A small self-supervised image encoder, trained from scratch.
Model: activation gelu, patch size [6, 6], layers 10.
Training: soap at rate 0.0029, 8600 steps.
Rows from block 4, named by matrix and row number. Rows with one number belong to one attention dimension. Each number is 500 + 50 x the weight over its row's rms, rounded and kept within 0 to 999. All counts start at 0. Numbers have three digits each. After the name is the row's rms in percent of the matrix's.
# v: attention query, key and value (stacked) (model.blocks.4.attn.qkv.weight, 384x128, the v third), inputs 0-127
# proj: attention output (model.blocks.4.attn.proj.weight, 128x128, transposed), outputs 0-127
v.62 106:507532549471510595540494416407517422409579552463455517555466492487551487482509544519463483463447514470559477517486523461424528349517615509475533528505604464434486539456566467544504544500570548521471480328494588479450463534499378421475547529497499527526517457492606503537518565510367514504493562457480489435534475517487546498463568484419474519537565460496525515516513490536562558497448
v.63 079:431497467447536564528497374465556480564581452472575622492520477494460491461432509602583471586513472551508476530467411450599480462464535503532494497447436413396517457522503456500482494580470579520543550461443429409495506466500516476508480493571542526466525519477559489483392470488486558469513387530451441473470531497481516470483440533484447519613495468454487640496511572511479437573514
v.64 126:515521499507498529400500476459525492509532489478496494556536562550539459497509503532484530540617490524423491465526528515393568484437443568482428442376432520434462494510462488488460440481501569551450525571492578452476499436458415470562499403516470450516496514406499551467404426517455498365456469441487589545490520455455597636519553467498437445524495511496447502616549569473541487533500
v.65 096:407432519551461453532537514521445514463549556474530474501408394412494569417481494489493459562492553479482532566563483471539527434550545578461498526585504605450481533472497511532524527468437456492515469453486499432496535521584513472473554436504430490508411476516466557443573577549635530538471471502457471555475524579616502402505421385509542486426463540533424471491459502515457523392478
v.66 094:475557391540453474543495498558418482594510509533498440507576476557350597514416471498508549414560502513484505478461500475486409539485460440490554509500459464572515521620457555536546453507498486503514489533502459525449502427455558498460412578532513508500491472517484428492505496477465580513583484433572368533450537566500452544623409466490491506538433524527520434571543444489520470599529
v.67 110:559402506526495492481560512583487414500455585490455407502489552473400405500425481443511510483490507409540420517546508520568484614437501470564367507567535361509554543533411501575428525578549587505480484448588451532543463507498510497534540567480505524542482478514494409482462548432469441586502508486537478506510488396482473459478496453463531518457471511548584482452545431523486537515468
v.68 089:457505603451512513591468435438453492499395472568485465434491548533419553465506481446509408549452529582447525438446509504575438509581355547436572508485457592445463508554492518465522558470477490439488465571546489460478537541586531550405530585448577522560546553512430533596530519380458430519457504531452496495479529490495483449495477529502456580513486525503531529528434533478480510454593
v.69 129:551458475533538458441537521562602548469641628551420384483441512494499453452469504445556521520522454422535497478534566508493531526486530457525393503516592416407568518461555458461446526592519574527491575488567520512473489457476487484619519519531470452537485478496478444540450512494525528491511512518569597559499428469546530407501559401472538495490524534477535482420502397547495517525440
v.70 089:498463542515469562518508536464493428563429591485480561390630508455573480517455584491564464563474461456500480522500524516558383576532425476558496557562585404560476497486444536442418507532590501497441530454574424526556486414458539503479453496508544506426501497445493458565508439445471480561545507546525391461427524483531457433536474425450507521536434504601490540477492440491418523500526
v.71 074:496437532443490476528515483444453566408560664432449500577415633484488488435568450490471480449504469448525523552523464481562513464478547558488424547395439561401425524466508470499498552480528487484450543404540484452537550536466477500609502481428504477499521547479421521591551587496508489508492521452482568468559427508412406507504494538529562420518519502495533521512544424560571514501515
v.72 088:540547571512486475504559503543543399528551570525411491449390461523467503481488486511553524432562452464538494505542491530548565467519511454491464529524550504575502549458594480483495580629503476460469559400555479553596519400460467505449552456491528492550557507492531473515476563492512569550521502508512557443352501516606405516481501392528492510486494535614578423499545383496477466497493
v.73 083:475407512430396555528604486501513491598480559480519486601478468483558475555449577575516589511545473564552594497452455569428517412476354606442550525488430521603581443488507462467550510507494505509503492521448539488518521516430569526510520483539426498405447415455477497623533490499562579487490505488438548491509488525483471485509419462560486527492485480512462484523473526470429416504469
v.74 113:518506541474498587535527538474481478520501474514501485482693521542486407526473450496539502448551497550553447469474587442386457493391378447534424469442530563437450473573464471477502435508522586429502493521481513497497457505537481488552491541432637527463494504429541407539431452489456530483484506594536411468524487546517492547502576495417422449532514493541445520568511472454499496587477
v.75 088:469529370533388489539435488408506559542446470527507531457533425455455558514572591501501421522482454473523640552450482504529415541529580498414589484513446543544454540497467527433555493466547492481595533433410421475491487502487513587377439560476542419423514501520419486466482504543504464484453519517435394572518510545493456444573429471484526508487520512484470517503477442526520519502549
v.76 121:512531477539420394544564565497502511414493590463441536458447445480480551486506474461480462533464439424459413495528431506624473496502490470475568486573524400500492557444557538512550521537527479488554564445535411553470496491488600467441400566422439550524508531570413410527603563448502466570526482487568443512487491523561473416474490512515471482459477460560623517480569472520523468439518
v.77 096:551501527477522494397490481454568432433467546496456403506553495493517426390417471480480527438559576550460527487500524522408544502443496512486305481515469584437532501548526471445515553513485499577454451549471600512529528452464431482570494365473546432514537441473477513485473508554522531447429431501443660493528476527462512520427552489506540485433473531511512476568497499520544486463466
v.78 104:558469477521554608485545509445496505533526491519493452498601541493521400546449564426505522493572482516483529416495559463424535592440559472547426448467580553428488500463457366537461463506462520519530580567499577445503493426450441428629469453537502461518504552459545533488459458526506512421503539438512639543490464491444552546503541434445493440468573583426456503488526509563491464556503
v.79 095:531512449506433469586554546523590468430489589551478423437409516466466606428461505423471484516432493511493514488462437541562526499514462449504666500579556410512480565529583561544452531518556431425516403524499456455492534455402604532445501541512467458514516451498409516533550502459483497499516432534506490546486501464465508483497492471515581566440569467478625415471494469513462455474499
v.80 076:573507426525502536443490450586521569544701572550479447581509474540546471492503606501497521502520489436489526495480535539539393600498518408498482518504537373505535502547511506532480481544547577493562565429520494549451471508522533486517462545497420550517532465575485419453427515478514457464574549500591423512472450534465533443632503481517486482547494538515573516464511409472462478533438
v.81 089:510543525563505571390541547503597496505504361525462424521548457582556415511498494554542493452484523551515547514385558486485394520455444456530539525469521463497506523507462493448556484514488549525577460504486491491415504436443544483474451482456551523542488441543608373514427468487590667508513439533518500526568518479558454543485556467485532530562460455494486506586452538515487509598545
v.82 113:539544497477452496507520603523552504513486584477595479407480470532539379484502508452513489458493484454543404485509501466514390558550417436621434514520591309480522475527455523474460538574532528504510496420552514564507546446477567543532521502464524454480513585550476389529450457477464505538454514550557454484472489504552424496498484495508506472504530485563562429429502407541463513607486
v.83 123:495507450536570504466495454471451571499538345503483485507602487517553565532503510563481523461553460554513469436463491499437543495487520460476554494422472569520464489592513493437541462447467493533519481563441553412407501491502406445537381406544514524504523508457476557482391465510515531444573506493482544506579561543442552525585579556513511478596495524436406538608443508457453431574513
v.84 084:520463405543503497515488590486497512441504486511514490515557500517505412534496558511490524541554501438551417446530483447483519577516471380581484468617578425434416465544396489476541476594570502521555491556528500438524490392470488525524469553445553433552587552489488533517474440404485463433494573468493468524487538563517516504490536403445452444493447450582453560491498378423497485561573
v.85 121:488541481471494479494514418469505566526476442511445584549478468532570510515482537540471559580489494545541536552461512528490498401562552620455549526538418591574513423510561523475458483464382453450483536538368540481445507617457447469501524483488482531529536539491544617385572467563488513460514511489463496452523539510473525568546429610541484529568509467471389560533487545415441487489526
v.86 083:515478552545565522467551631446557469540548570528464409504512420504504512437504508453536498442549559510439521499548526506561633446495461540607442523482574461534491444552456504416382448431530481496514497538429543465516577503528476440552530492495530414494521438541483484571498518499546559418494455460509449427539448423516542569545560445443575495544562462502421470441464412448423506475445
v.87 120:488532490480523412508591509532461517484394552467497509448488408475438611511555474488450488548456462477507495513471473519556500479553500474452554532530516432639571505467455557507477525399545436419506527446507446600483490555600607599451462540537459507566565472552526482453479458496469419568431468465515412443469477533451511543506450517542527589481519504609593490425514420498428491510503
v.88 099:471482423569533489448489429470442576504550506503567533489490510490527574434499468599430457603585501522494540490496589468441420464508554522455504505506467540567434429516514472422510480468400434463474515510407603470456579535484444472514514448540409422510480502464510551509495532510392494468482520566514454567477503554452542451569505532511553466543495447390453525543526563341516407481471
v.89 094:402608492428426526566474541443477473593448382485509529521594520526405498577505572524440534516543568499572487431451523419431378531522425522504553513552461548535536505547500469488515557480476483467535503552423485482452441526446480548486502516452564505520461608452471539569561498563454518512504560554481414480510540522514413443548421542466438532482515511461414574568497513546557427467525
v.90 106:475473574522496450525571549495513495498586624462542465490433511487463502457516476500466521632403530427514473525512477471557529495507535521494435527609513445589530573458479567495481505548522490475532539451564528643446507563500488520505540566445427500580514483612512427584611485503521512585431490498513452486434493481554532391468452495455552499515531482586523499382557452501474544443458
v.91 087:474411497554577531476487499458478511487537478431563514504517478482508528460457460585486520498497499498492519433580500521478689455516577574430372514483468479484473384421405520477490476504526485522399538522526589500530495492524415569474544423589545492424522526450424518392498465593513497476508568484504570565579429528489555463573476479499540478497497520416501481582518576470482486472446
v.92 100:571483537527413477544489499514553520436496425455492498562484531442538501478547419535457512464498519558538563443447439528519586439469536530419538488412405548516419406489434528468638485454497461546530438589408540473531519525456497521535411466557457471462493480456415576468464515512489562482482460455446555462550500479467588498474511503595495506568524394468372504562505544406521464442484
v.93 090:485560468442553527469411471526447445552505467471440417515523524574449417510369460507569451402520513509506505579452494465510427566464531360554552517442515452387503528512561493577466459499459565576493485562522460493517477493515540491566489591501587480474530489524568464546321509493414494534536512501544553538484504472467519508456537471419514443512489511498478495430504452589592494534551
v.94 086:486433556528512471472548391537458519449490522493614500549475513482471594443431493546479553605458492536472568512572590494513518496579575595452528476541484434520495445424557517537518487431508418535426617522483520510415440557477496475471540510561424499449405512602434561473555555567488484540473514454504496541473497502518580461577466562550530572474519463423516480475546523452493482446376
v.95 103:525539452473504531562472544457566534464401445556470583431540473458483606459480471506421497527436447547506574495465535526506567447536492517457602500537458554558505471511520453477543525455437452464635448519449462460538513555495602474432606536485514503577477513559550539481647477517499468527509578538518502526556555543513488525448371598482522548465426409489434507525537556486518537434530
v.96 099:478518543510463522542499442432518547528545557423527497521504434563526369487493554475519527468578619489532523517494532501426448420459494578523533532466490498455459557514543389474495561383513510558616523550430573465439532475448513488394504479489528485584605433525456465423482483446451563415519486514499565417472430526570552452441511377490551526460483469534461495484435514524559524507539
v.97 096:491482504564451482475515452469479475577537425422595517499530568556563530513392577392530436444448534479434516511469547410447491411550528557498377420486533494557470517487409479546474547362439514521576538511484522487504452574510467527483515518530519496571554477463485567413531470536426447512535488479577463487458487511490600528558500498469410534549433567450545471578551437492555515522441
v.98 104:530549448480523482450464520538482482489467424518530498550549582490546602474510523456445416351479610511368442568534426508516501423527484614534485441451542482531530491535437514461541513502468473422527465477473641543453498517527437495484589532480525492469453528521483542499466531485519456504563526554557381499546601447454556578546514559475501461522441536418473491496605447434469487527512
v.99 094:504438506468485547487490497432483462595363563474615531482470519485351384470427579442548548543455489536470521465424534504405494458394559508514562501483487602518425521477450504460539446446496463447553461477464485519532501482482474466526541478497487566492499496407460530638612504456490533424400487483461501450495446532464482592466526524473473585502544480525438464508484427518507496488508
v.100 102:500524538506484520446505499471571504469589458521349425499550491558480446605570554503498438468495502520478461536476523516548540447563513544534497408499570573569516518424510514532533550473509431489537416593548654523545531542544526464500617509508500531550523439486530512450436449477480539532475515498577562467407467594604569526491469548440441533479579504430527576490464476585524505524545
v.101 113:544440535531454514459454540497460545504522524452485564382489491540558552524490532547498466414441542446428506513531548546513531500528499450513477472502558475495486553471484490507443497519481452547509563488541566486478443527618516382599455453480528375493614493490467497543515514484543390662438534479555484497523501507587525521593533566468512464579409592451535576508423501503390461483497
v.102 112:549544559552530468612516401544415492556472524449543552423516556437441468494532536454549527608500424532448444496441544426475413497508536560441540416495496550457509523569530553426470516514554521498442585512497493478545522431479568475512545537436567557516476491553497502547575512445515510415505531428413531588483495524431479469457424477549511541486450581497489490459556579553560533350489
v.103 109:478464494492402556406494477515416522555473612555542444491440544490462478510470452519455444491494453511450485467573494546488592447607500428466565505550531483514487557415552451488484427484542529610538559502508462410495481527543462516519420505393490547455461538557540495469479530503579508584565538552494558583600413483421557423555528506520517535601508500515533561565396512469482486561470
v.104 117:503576434499470482480499523531525476519462632532462513505401456480559576479518501572507492443578505482497492473423444611536557516557534363532518427588495489425522462486473488484495507576514529477430518442526409514496508445476491503579470521550431527398475601508477418543402546451626506623521540541460512449566603494554490494493444547505531468465470467521553538515489564492471448517442
v.105 102:547514429521520520463459569493429498399485555532503558549508572438466504466497476508445530547453430473548507477469481521604542526506534488407459531504498469526544495474508517540505516526493379605515470404418438533516585469334471536493491510429497580412467518521542446539482412516574544574491426488495480483532501515425533519443391523557507540443427487456509579500590584554486491582445
v.106 123:500565499511497521578504453496572441525552526482545416468524452517510484524454546447554542435520533506531513509494543467386443443532520536463543475468563462486461540600586471503556461412565611578556451549463534418545364513434532533465453548527534557519441388441511509549472459533467639513468568501500510445427429519362487519501554408530460566485546509463496521461549503522517524520496
v.107 098:569486625530500493560463565521507501517601561497530527575535449519456510443501486504522554494499547503531517492516599507495542538512508487444593426518478476470426545574469501502600522466520403575488520490507395460567515499448540451465403508613523455366574462480464465505454517418550525412517447521507485415463514579572490454524557525548492527472511528468502478630383501456556506568527
v.108 106:485511533529555487482481487573456519523462459584391454572477535431479443487483461451472460593485416560484458480429554475522602515536507475426497566457512558488543487503514453477482460587524485524461552463554477481540539443569598512506573559470541488463525541560466508549597342540564372426542532489417534571619499531513441477393491480543550502539566502462465504502541570491550502492531
v.109 126:534520543506470479468466487451563528511590514495490446530429527580573522540485509462508547412527653470546468483521507461500523484537508496556511410521496442447472537628467494557485469359555565586497494492500567567500379553495479419514427487495422482478532500543571560558390539513512451565461516507548489513417498509457542595586586470501495472602547529472521493571543466502445494562475
v.110 097:553488437539487503505429476456563452646571517554431476541532535535505453503527567419518444505506530519531547463433518470533433449560456523510464435524506585443404490540448463513449530426428551486542440506504583572495469506641488448533531509540452491507459556509564482539490473531487483531535578487520532500478454473480473524387541544457477630509503471489421405486593419466467597603519
v.111 086:494519554516525453500517405437515572566483445569515552506518507482459597437468529517484474521430439577477472539520408485492445545452486505519432589569502506531402568529533479518521486493570503481467522503532427630500558572566516453500525460512472398464561476617555485389561362472442541519538480480584419518463477511486537539474478512528390504419397520491487444550514468526465567513498
v.112 099:486546517535467480497386448458579513387530518514555543432481581477533461511489528448581494460502564484485457482495573474527599462577581568520481424534520410407506534567410532568488506402559509483470538548533587500568514471437497446469493504541466464453477554489498665480416509577503534472405538539611431528531497553486501534552503480442535468535509529460565485435440441535494488498467
v.113 087:627549540465476479444587515509458427537521504475540500492508456504551474559633547476459463525526539469521427535578450489446436528544519503483453355465518494571463515447542592467491574526456567497457422504441476486445426499583496517416439514403508403554548499545499566492532559431543465493517574468519431530457494577525560583545490473515460397448457479474438485454471480540471490416442
proj.62 093:524458494565477465526501637575539573615458439531554473466475489499516617497456542486543588568530585475448499524519516561455512574432472415440473557478534459528647507594468520387522540517456553474488552560552442473498492491511586585480409501487506498457433457521534504442442508478620453472491454476415522540410527477551474506518470539536485479463397551532492521472473521525497538478492
proj.63 097:536507539483495510500505590490473528496359559564494392475495551527548488510505622456484536411494473429519551502545522543340507561476503479547464547458574523609500487450432530492525529538489431491451452549523605588458443500483504488522552476402532520454446510508392544480528529565507498422436552508480539520514443548431474526413533419492553528433451532551420457507473449509515489445419
proj.64 101:513450532540496453590545519504485523482445419483501436403497447468465500546483461568529494494508506410463511497498480419543426436470511421528596566531529616421429476534477418488607445440484558500517499532514427551563403586483471404407491510515510527467495478518433505440512600503550497560495496549472531422484479531469493485547456551521565559487489529449491425412431439418425438403497
proj.65 105:570555463497512486506450452479527516547496455532488537547559570599451435521556492506468565488485462513510531462527465439468535520511464429532539462440480402575467434514496496469462511518593478474503471506484449522458495480489497467554508545453445497489634423485452438587504506496354467504459550451511497410594476428380524535542556513523521513548568352438628533502527548457501508621496
proj.66 103:544550582496541522510572544421622481426432447439550502444521479548587450440569477539519470581518511519481494507520435555578552426504557512539527440541510587439498532426543488531503501465524492459453535508503510539535511528513453569478473437416547510462443500480495526489541482479534510559458514472442593498584440390462495452393617573492520555463574467448427580472487520430426481384485
proj.67 097:383620484548480493569502550423436475559540453535521537491493520468622550524464562574476559544467510551506484446454595546379514454472448488435567516478500474483476466431585488447552517455481388491518501484439494503424600518476519563527545477551511485432484573539497540516520412449502544473490537492536524546386386547534454494443513492453414478478516580458440549421479501467474424482506
proj.68 091:568486482417500448426494515481421488566535486416513526586418454484471384577531469480454514447558461446525495552473437498449498483484465449509405484518489493579454547451447471492497420501467515551557554539466527533452505480545485456548452591519431523469492399480480447472574430649517471492596484459558398517484516533531472550473490513544535467431459442439401517527541375503563458478424
proj.69 101:456551491573410475532460461419344325558435480463584563546478488505473534514485611484533493423463556508497477557491482529504457547526512589477523526419435470507429450576444560533529526451508456520506493506468469413501527546554514562453461469485465557455475514572584482457435535494510471506464600461431501411520512482522484570550517476443441450443511465494460552438505582471485464552577
proj.70 102:483547482545512453540476484508518629477571468573528412589375553601487545472514478485495502497533548475537396492432495546440577454419572449480517437422471505434532559484512492515514470457469585524585469506497491478555493553463558526541511504520488469513502501578472536478518572489536522458457522414465580517500484418446468591396540561480565441417492466415506527532511560531622536433576
proj.71 088:599544505429497477452525517523550417588458420480485461382554438449547476497460517506570475539441562506498488505466546497383477566464507504431564431579494456616533534503480493516539496524485469536527470525429562544448528459472542487466446520545528553534421493560609445466375434491539463451539511550563491499406505502558564509552456454473441562495408540575495475500481534397422522480431
proj.72 093:416378453554517486448460518543550568437494514484572548533437517454535497454547476444552526529446611521532484501430542514483475567512523529515549493462489377445478467541438531478526491490465568512541458566517546389421486524528569552540427535486484496447441465550517458476522461535515431479454585520459517547541489367419528498483540550441501489496547347378454541481529514582478582544518
proj.73 090:383553563519523440476457496480525499489389524455485496441503469585393555468612400409458484543493580432557454585546532475481482484524489418572465451488571483463406519459547620477471531463534588491504494495513493522410477518515456547506459502492554554569536552534476489349491518470503479482437466501570517459440581467527515550477544533508539475470513488576470478519595488473561543427561
proj.74 103:580509497433491490439410525493440560544506468461474410468480424501522554539517540479470541561532450448445508501453454578586546482546505530465504496512511456540560550500540449491522553452412463546429483486595455509479482449454485500450433513587428512495553467560486519479517502543516481485554438423470564518491586394476490549449422591526617609546452566415553464455601513577524538390513
proj.75 098:535562473473578485508545445601493507460509548418496522527511581674509504480476392567503468535474501579514362480545498494520548467494505557578449518586523485478580450534581528600380489479480469523391499557539537445529476490441534464504520444489479551487503466508572562558528529495462564539513543470585497477466474483477523532486593559526468511545547462552579530552466603424469465491466
proj.76 104:472509546510586463523439518496545490504481461529616483447395559402454515493447495539506450428489607561466612524512464567455579457476528551444518471452504445507486513521476457506494492544474504488457450489429543468512559487434470629527591522553481446472426472503498515406432484465438520545472581577368527406463475483349463500548467433527556469466556510491485538481440541478541462521478
proj.77 091:429454454473546482481498567545464487511547526552490520453448574521514491584570564527464425598507441421494535533533525424517545503491443506551671525403456472430442407447439479444496441480514623503582479467493468452520423540551482436429479577568471512419398557424464565489455524448537471499485570432536498520471480477515519442468478509441513477552554501474509487425510519470587479563464
proj.78 084:471523632524406490442453412478460467493561457494511521490524484447544573446574463568460484485491547513513466499464429496499382491505481502540549575458477482503527476485532490396491588468531485493452472468566454503563478606528497541456528503426449579454490448473556466591415546489574594503564461591452434519538524529576514541635505547520510531560461429552495448513454424418538544483581
proj.79 106:383508526587551408478434438451414506492454496503548507554527522505444485523524536488513479517516527509497520538540495512438501544530558459524410543457469538478495437440364484468516438452487563517474656502497532516552530532526524529529460414455541555443450527427498550492459500490534509495465584479398483478450489558571479448430453459431378483466480463532338598446424523483535472469474
proj.80 079:545589507541419506611542563389501440551339500491559525461499503500463529480477412521510457484484565575476401557554497562518577450500516588506538457504546545443458500489493567597469593469485360508444461631437532483540500502439502581478468534506578463463476512497507485482575545509490527551440513562426550487503546463563460565467539497507481476481453490476463520550549525507474468579544
proj.81 098:516517485603518459610444456511464509507469574460537508455544500446496576472480533476454446534606495552532476465557514506537543511537484421528452470434545518414561460509457507553484486484523474452397563437564522467477488541561512511474540465552457451478542553475301672502480504467456428496510556486435464474457558477508526424532510577511512546365582450510461467467557532527502502524501
proj.82 105:395441474483527531504505423562439485443526516476413520610524511439411617507434484485541519570553536432466525506429506596523646504521476531503602466487505542534517538506517545569525439508497573455458419523515443447547485539456482505507409549532530509513441504486437563493436533444501496512454558525494514472479486432491525489533525503558488414468453548433435560465532606459575503417627
proj.83 098:536529545472472473493495518423530415505529611410515480454495479517452509451522483585530430488515543583493587490585415472562430495526481563496481454488414586426451450433437478541482523466533504534526571458566445503613418529508569418426511438400532476537511489492527489556613537531511470562465419482512479524535540460564562520475474545496420598483534454556538427490442439554488491416450
proj.84 095:449575614497494499460495462444548541532533470554435496562446582512465512453462499517536427435528476582461506538435496546527523436439533626395499511414487592574584574486536517512481434469508518495445516506530439509595529566425574482498495482484499538454434479516494529463503556501549550585530508442441546512507459417420496517560497627506501472503525515375424484462494519633514472466538
proj.85 097:469420456570523565498547514534484489454476494531474453545652480426456571506580456466544395453469498552539493481613492441554482529453513439553459553471564448501494535437469575592533511499599482513592532507549503530574445415528531504483532454507528475484469465504435493607498484497565526563497426512522522485578552500552563460455501477489486522498526526459599361570473451598456445451454
proj.86 098:439466484497453510482419395476374486455485417559464441537483571509455466514516570478396444551476450463512499471519560499374380494509566425451595556522440555494488560509433510556539514582485500534456518509555438493565455490524498517490444456497473529475489524491530490450462522532523369540518571448442581544462534500539498382489489583515436522479486524402579481502481546561593532540515
proj.87 118:478466536450512633469368545538563480511589461558545538503389479521579419532421550485499516477445569541482543455564500542512495439482549520507472498588478505458499537560526543446476501577426483510472476529398569482506529429466435465541575490468503514410424544494459459466591579492436451521505517521541510539555473465591469469494560506421496414543431552476494550560538532426596537437542
proj.88 096:620463508479466480451548475451545362458438478543532485543510503537487440520492535467522474479441433503525476462549375448561538463519532504496532478509494600497559481445461549475431499492628564531506537460474359499552469518580517471513488506430529496419527462518447485520541489624589525523478444510449511423629502468461480504468408532557531564525552499555534480497394540579489523425510
proj.89 085:584433468498587520465466450517542539416542540536487494510431552566525509466531357513470473505493482511490445549499372537646538474524509449432516462513562457515465514418528497535513383474531569483453478492609482504588510476582511491491448452545389545463574450557570498491481498447551525504494407489488475528520500539456590593475547584521460523545505488558578452538524493473430554456450
proj.90 100:515592470465497562440425469474480406481443460590489496510498537470495500553461563379511450327481486570472471459481573542509502511507496473495535530480551466560464468516542471498543513486501526405505430514407415425535575475539593549532461494555519524434543488489555541414417492480426486502568501533556540503552391512433422485544519444524442477508448527439608538541512571544540459555560
proj.91 080:520520499338461437398542547614496451455558459584428528455460483561568494487585547468467530518514473473527507500490546401510424506512485476536612475527465564435534534566623410554468475445443518434549578507384430508472512482484510439514471470423478470523555496498512428587430547500538426528488444509516501510481615448453486519491511558544529517595482487525496470483471483504557511520544
proj.92 097:422516465525610515471484500451514450579447542483450517456474469542447506482484630557539492577551497475444530522603560397449475539488501534504488561589472532497521511474507540486409478506515565526470572480502550545463508456489426435439609457407484531455514564519538506463526513562595474439438518495450496501379486550500512482506462556508545523452549683580505500476471585581519492487464
proj.93 093:588452550552457520475616512532552611477561546467530488465591520461606487530474528482423561531556519474582487482522523540473492482527519605546452512502553530536530525509530450459544511557523414456546472404576581515491578501472438521475513505486400551513389527523432481458612466432534560409534523552492439505485455538555454501513497468504500506410520596537486538527515509383428483579452
proj.94 089:502525414489496425535513632432532436505479486508454490360499481489565476526492485418460508469477509429554449495538375428523478460488493449508467501453501603494530524546577543465483499501593547459580446497409525570506585458562475569494488445484581497520617484392493404505464436477520470525469427518447496422558549491413429492513540396505471482536469458529511493533414474473468480456520
proj.95 106:420459610511522477449465363608420499469534462478520571580491596580479446523634497478544523455515526542442498557477459489550459549497523481508443542515544472499541527459453549549416510507551494498477626490510552529428512455510400523548466411465468486477570454487536535539535475568547530464532415414414448557457502516528562450531539437517528497536611554467522499544489458560509458558468
proj.96 096:589557460524478493560496572494480429499452394560482465485476534384459585506442473543491522491451371547514482467496573492502483550536492517470442449564495447541526456535508564540512464558547506486428436457527503509613528561550445510617450575564495535455411568424499484616490503555501439508455514569543504573509496515407434508540498514488456444454521514433563509538494466440376466461561
proj.97 105:483490538508583491531468531483546525403443583538444453455512449495499462516544410587483559526559576542520479552523467525522513549486503497597602475449467506513448495526539406379570520549565533457433446521521544551414478485481499500541503538492483521473504464557539409480453587460507528481431557569447581487467502522449429505433553463468570469439603459579445571450426505528373518489579
proj.98 108:445389499573569503540549449495536605557511610557496511439475424539428424496510481471523464618540481523501535515522563511503490476525533402507524531533502509543475457494536469525510460466549515531431559488572412504520461476509579540544470478416476484507534456463520501440518526397456460585370522580453594527363428589488442437487473516528527553555559500563501553520434538549494500442511
proj.99 101:451541522512496408573486503544481487466594374479437512600499512484596573506456437537436478451528458472548435498590483507479457503534427490446433471489467397476518466462551454503457511542448537481533447554555527401459542488531568536468503562381561424536484498563575410449388431537460431561515485439493606567510497461515454481520508460525481485449449529454438511465559573502466541520549
proj.100 117:515524531517573461534534474535431553520461550503638546524496515475577529396448507448579527568495552510512533530512537502495510514469514499474485530533470431429530585599395482535460442554476590492474581530497440491523485491495495531534489427483502364539537582565586538595542457500525501446464523477445441529571541401510452554523607459489535450552421537520495443493510582408393466508508
proj.101 120:464560480478580492448569447479544452425541542540485457551500493551501465518515351472494496549574478505526501466506444473545461475492473579486497467484523473494577478499433523505525522481464524420385424482477427457539489456451437520443513516560444611529470514509508522523466436579426631383591467462526409475552554551386578504483526444535478475412513426559487468526527487468606475552484
proj.102 118:454438475422463557437481505459549459413479462493503460549549535534547531542434472598520484453528531533522581534566485575526610511477466407530452632501517482513458495457482444579520514521474533526629397549506457583495567558498425516451512464530459449518554484498490526479523516569456483558500483498538461488500499487513511549514600520505534465444573463538543508507497406513454447712503
proj.103 124:510566536504585463595495507500565434432539452446464563492595475507526542485558431536502631469547556486530534519420493454522434589478486498542465475512488508470478450580497515539513520512432462452435402507501559617471475492443504487478521547650569491547460493484515435592465441506488477428443460494511427377477585600547541511509510476473487463432520460446461440459599499489560522472468
proj.104 109:465485575409502518437513522489436489450560448568481492465625566495475468474499501464427586537428476422521526497585519450574430487464507634437454618427525516542514500508565493569511552507520475522525445513492545532500418554464402438446525447493466527563538454408495525471539399535469509429524433468527418512526474465539525460590508478450514519545485613460480425515534411528498527417499
proj.105 117:455495521546441445492571399558550538623475471506506520459496378579528522509508531548594443494526516494473536474482474518468403508497498471516520524473479601525470536474505481399505497541507590452484538503601483485475443540591530427481528477546540422566515518422458541459499582502487440443454510534516460533431513471669456485542597522474410475596564471526502429460436493457553494460568
proj.106 116:464509450488460520439420516511479478495458421483464539540521602479535473552508444530473541510462609513489468498521414557536516559478474498511501524476498542437437430398459540489475542555426470454477522479448510592499653457494457505596566423475502420512578559539529521478519527418484376433498443485495534557567504483634500406469504497452498399506476453524549550586457469601487536506466
proj.107 109:508500442427452514480575459453455487469459439523449500431498485586615514482564540574517471488494406502502484506434415483480469528545523572557450545502507523541574483414496470491484529525503613515517456488530623503480485502473468544541474475462463586606419580492464445497509536678472606500612470484484506584483525483496443540493402411522515496515454461486476518433560466575482452481470
proj.108 102:471450483448510542534512564495523485539511598403579615410547501572527580538497482524573550482534560482459563510519459507566467542452566501541535466625464496502487520482536507468468526508472587497493542537441474550449545588456406489391537513560433501546431520487490469449461625459462611538487495520592499410433492409502513531522494556464453475393425545572515488441477447497503506484525
proj.109 104:448516425437575507539507519514484510421471552509512535409568473414491447599537442504509495511434514455495511568477447513489446459497519521512521499414501557519540475345482504487555530590486461380481528511465533491552496396518523536534528530540506506550464462450465554391550516521443606451607502468518482499595580565555578379473411410480484480484509441501501530513442531553542489417505
proj.110 108:439524595510551526509586569552477556434379472445535542422507476451537533507459464473502532511415499549524464492609545524511588458523476490526529579488503447525518449457548501488525554540584520504451560487483533418460490512443553592472581462454520482442608375510445540416486551479493486463484524555507559426497520481503496494601430519532529457502484508499615597520426525521519462358504
proj.111 096:514441433541537535492490554553457463481488526379536437491495489488562452507534504488442423527598511394527481449517522533524549421544478490498489447419497405516590464464466564539539416465393440557527507476517498424476475490492533575496495559485528538600494628422491536635505585527524492545448522484451575499520569473529487538479505567470598549518641450544491558480516570500529497498517
proj.112 102:549452462473592447528552446448398493568566497529521412569450406599477519479511491557494484464475513443484503492444465534446464517519470378539526526526531572569455502462553490514484469575433501506527509490459500531467480514539493481514537500478547540589608391580463468436583476479445473526652467447431575560426514437568570516511448496529390508397535459546492518540497486479476526540543
proj.113 089:369446482426515550542413453499567569404472499510484483457437551506477517468407527490488626493494515552452572497480441536527559467470468499585493610509485494407565490532508441571483515473497381489479569555575539587528510499462519478515551519615471632445465454505515498498511439565435583522502459489477498487493591454481500468485485530460579541539518549548501486584496519497522455589579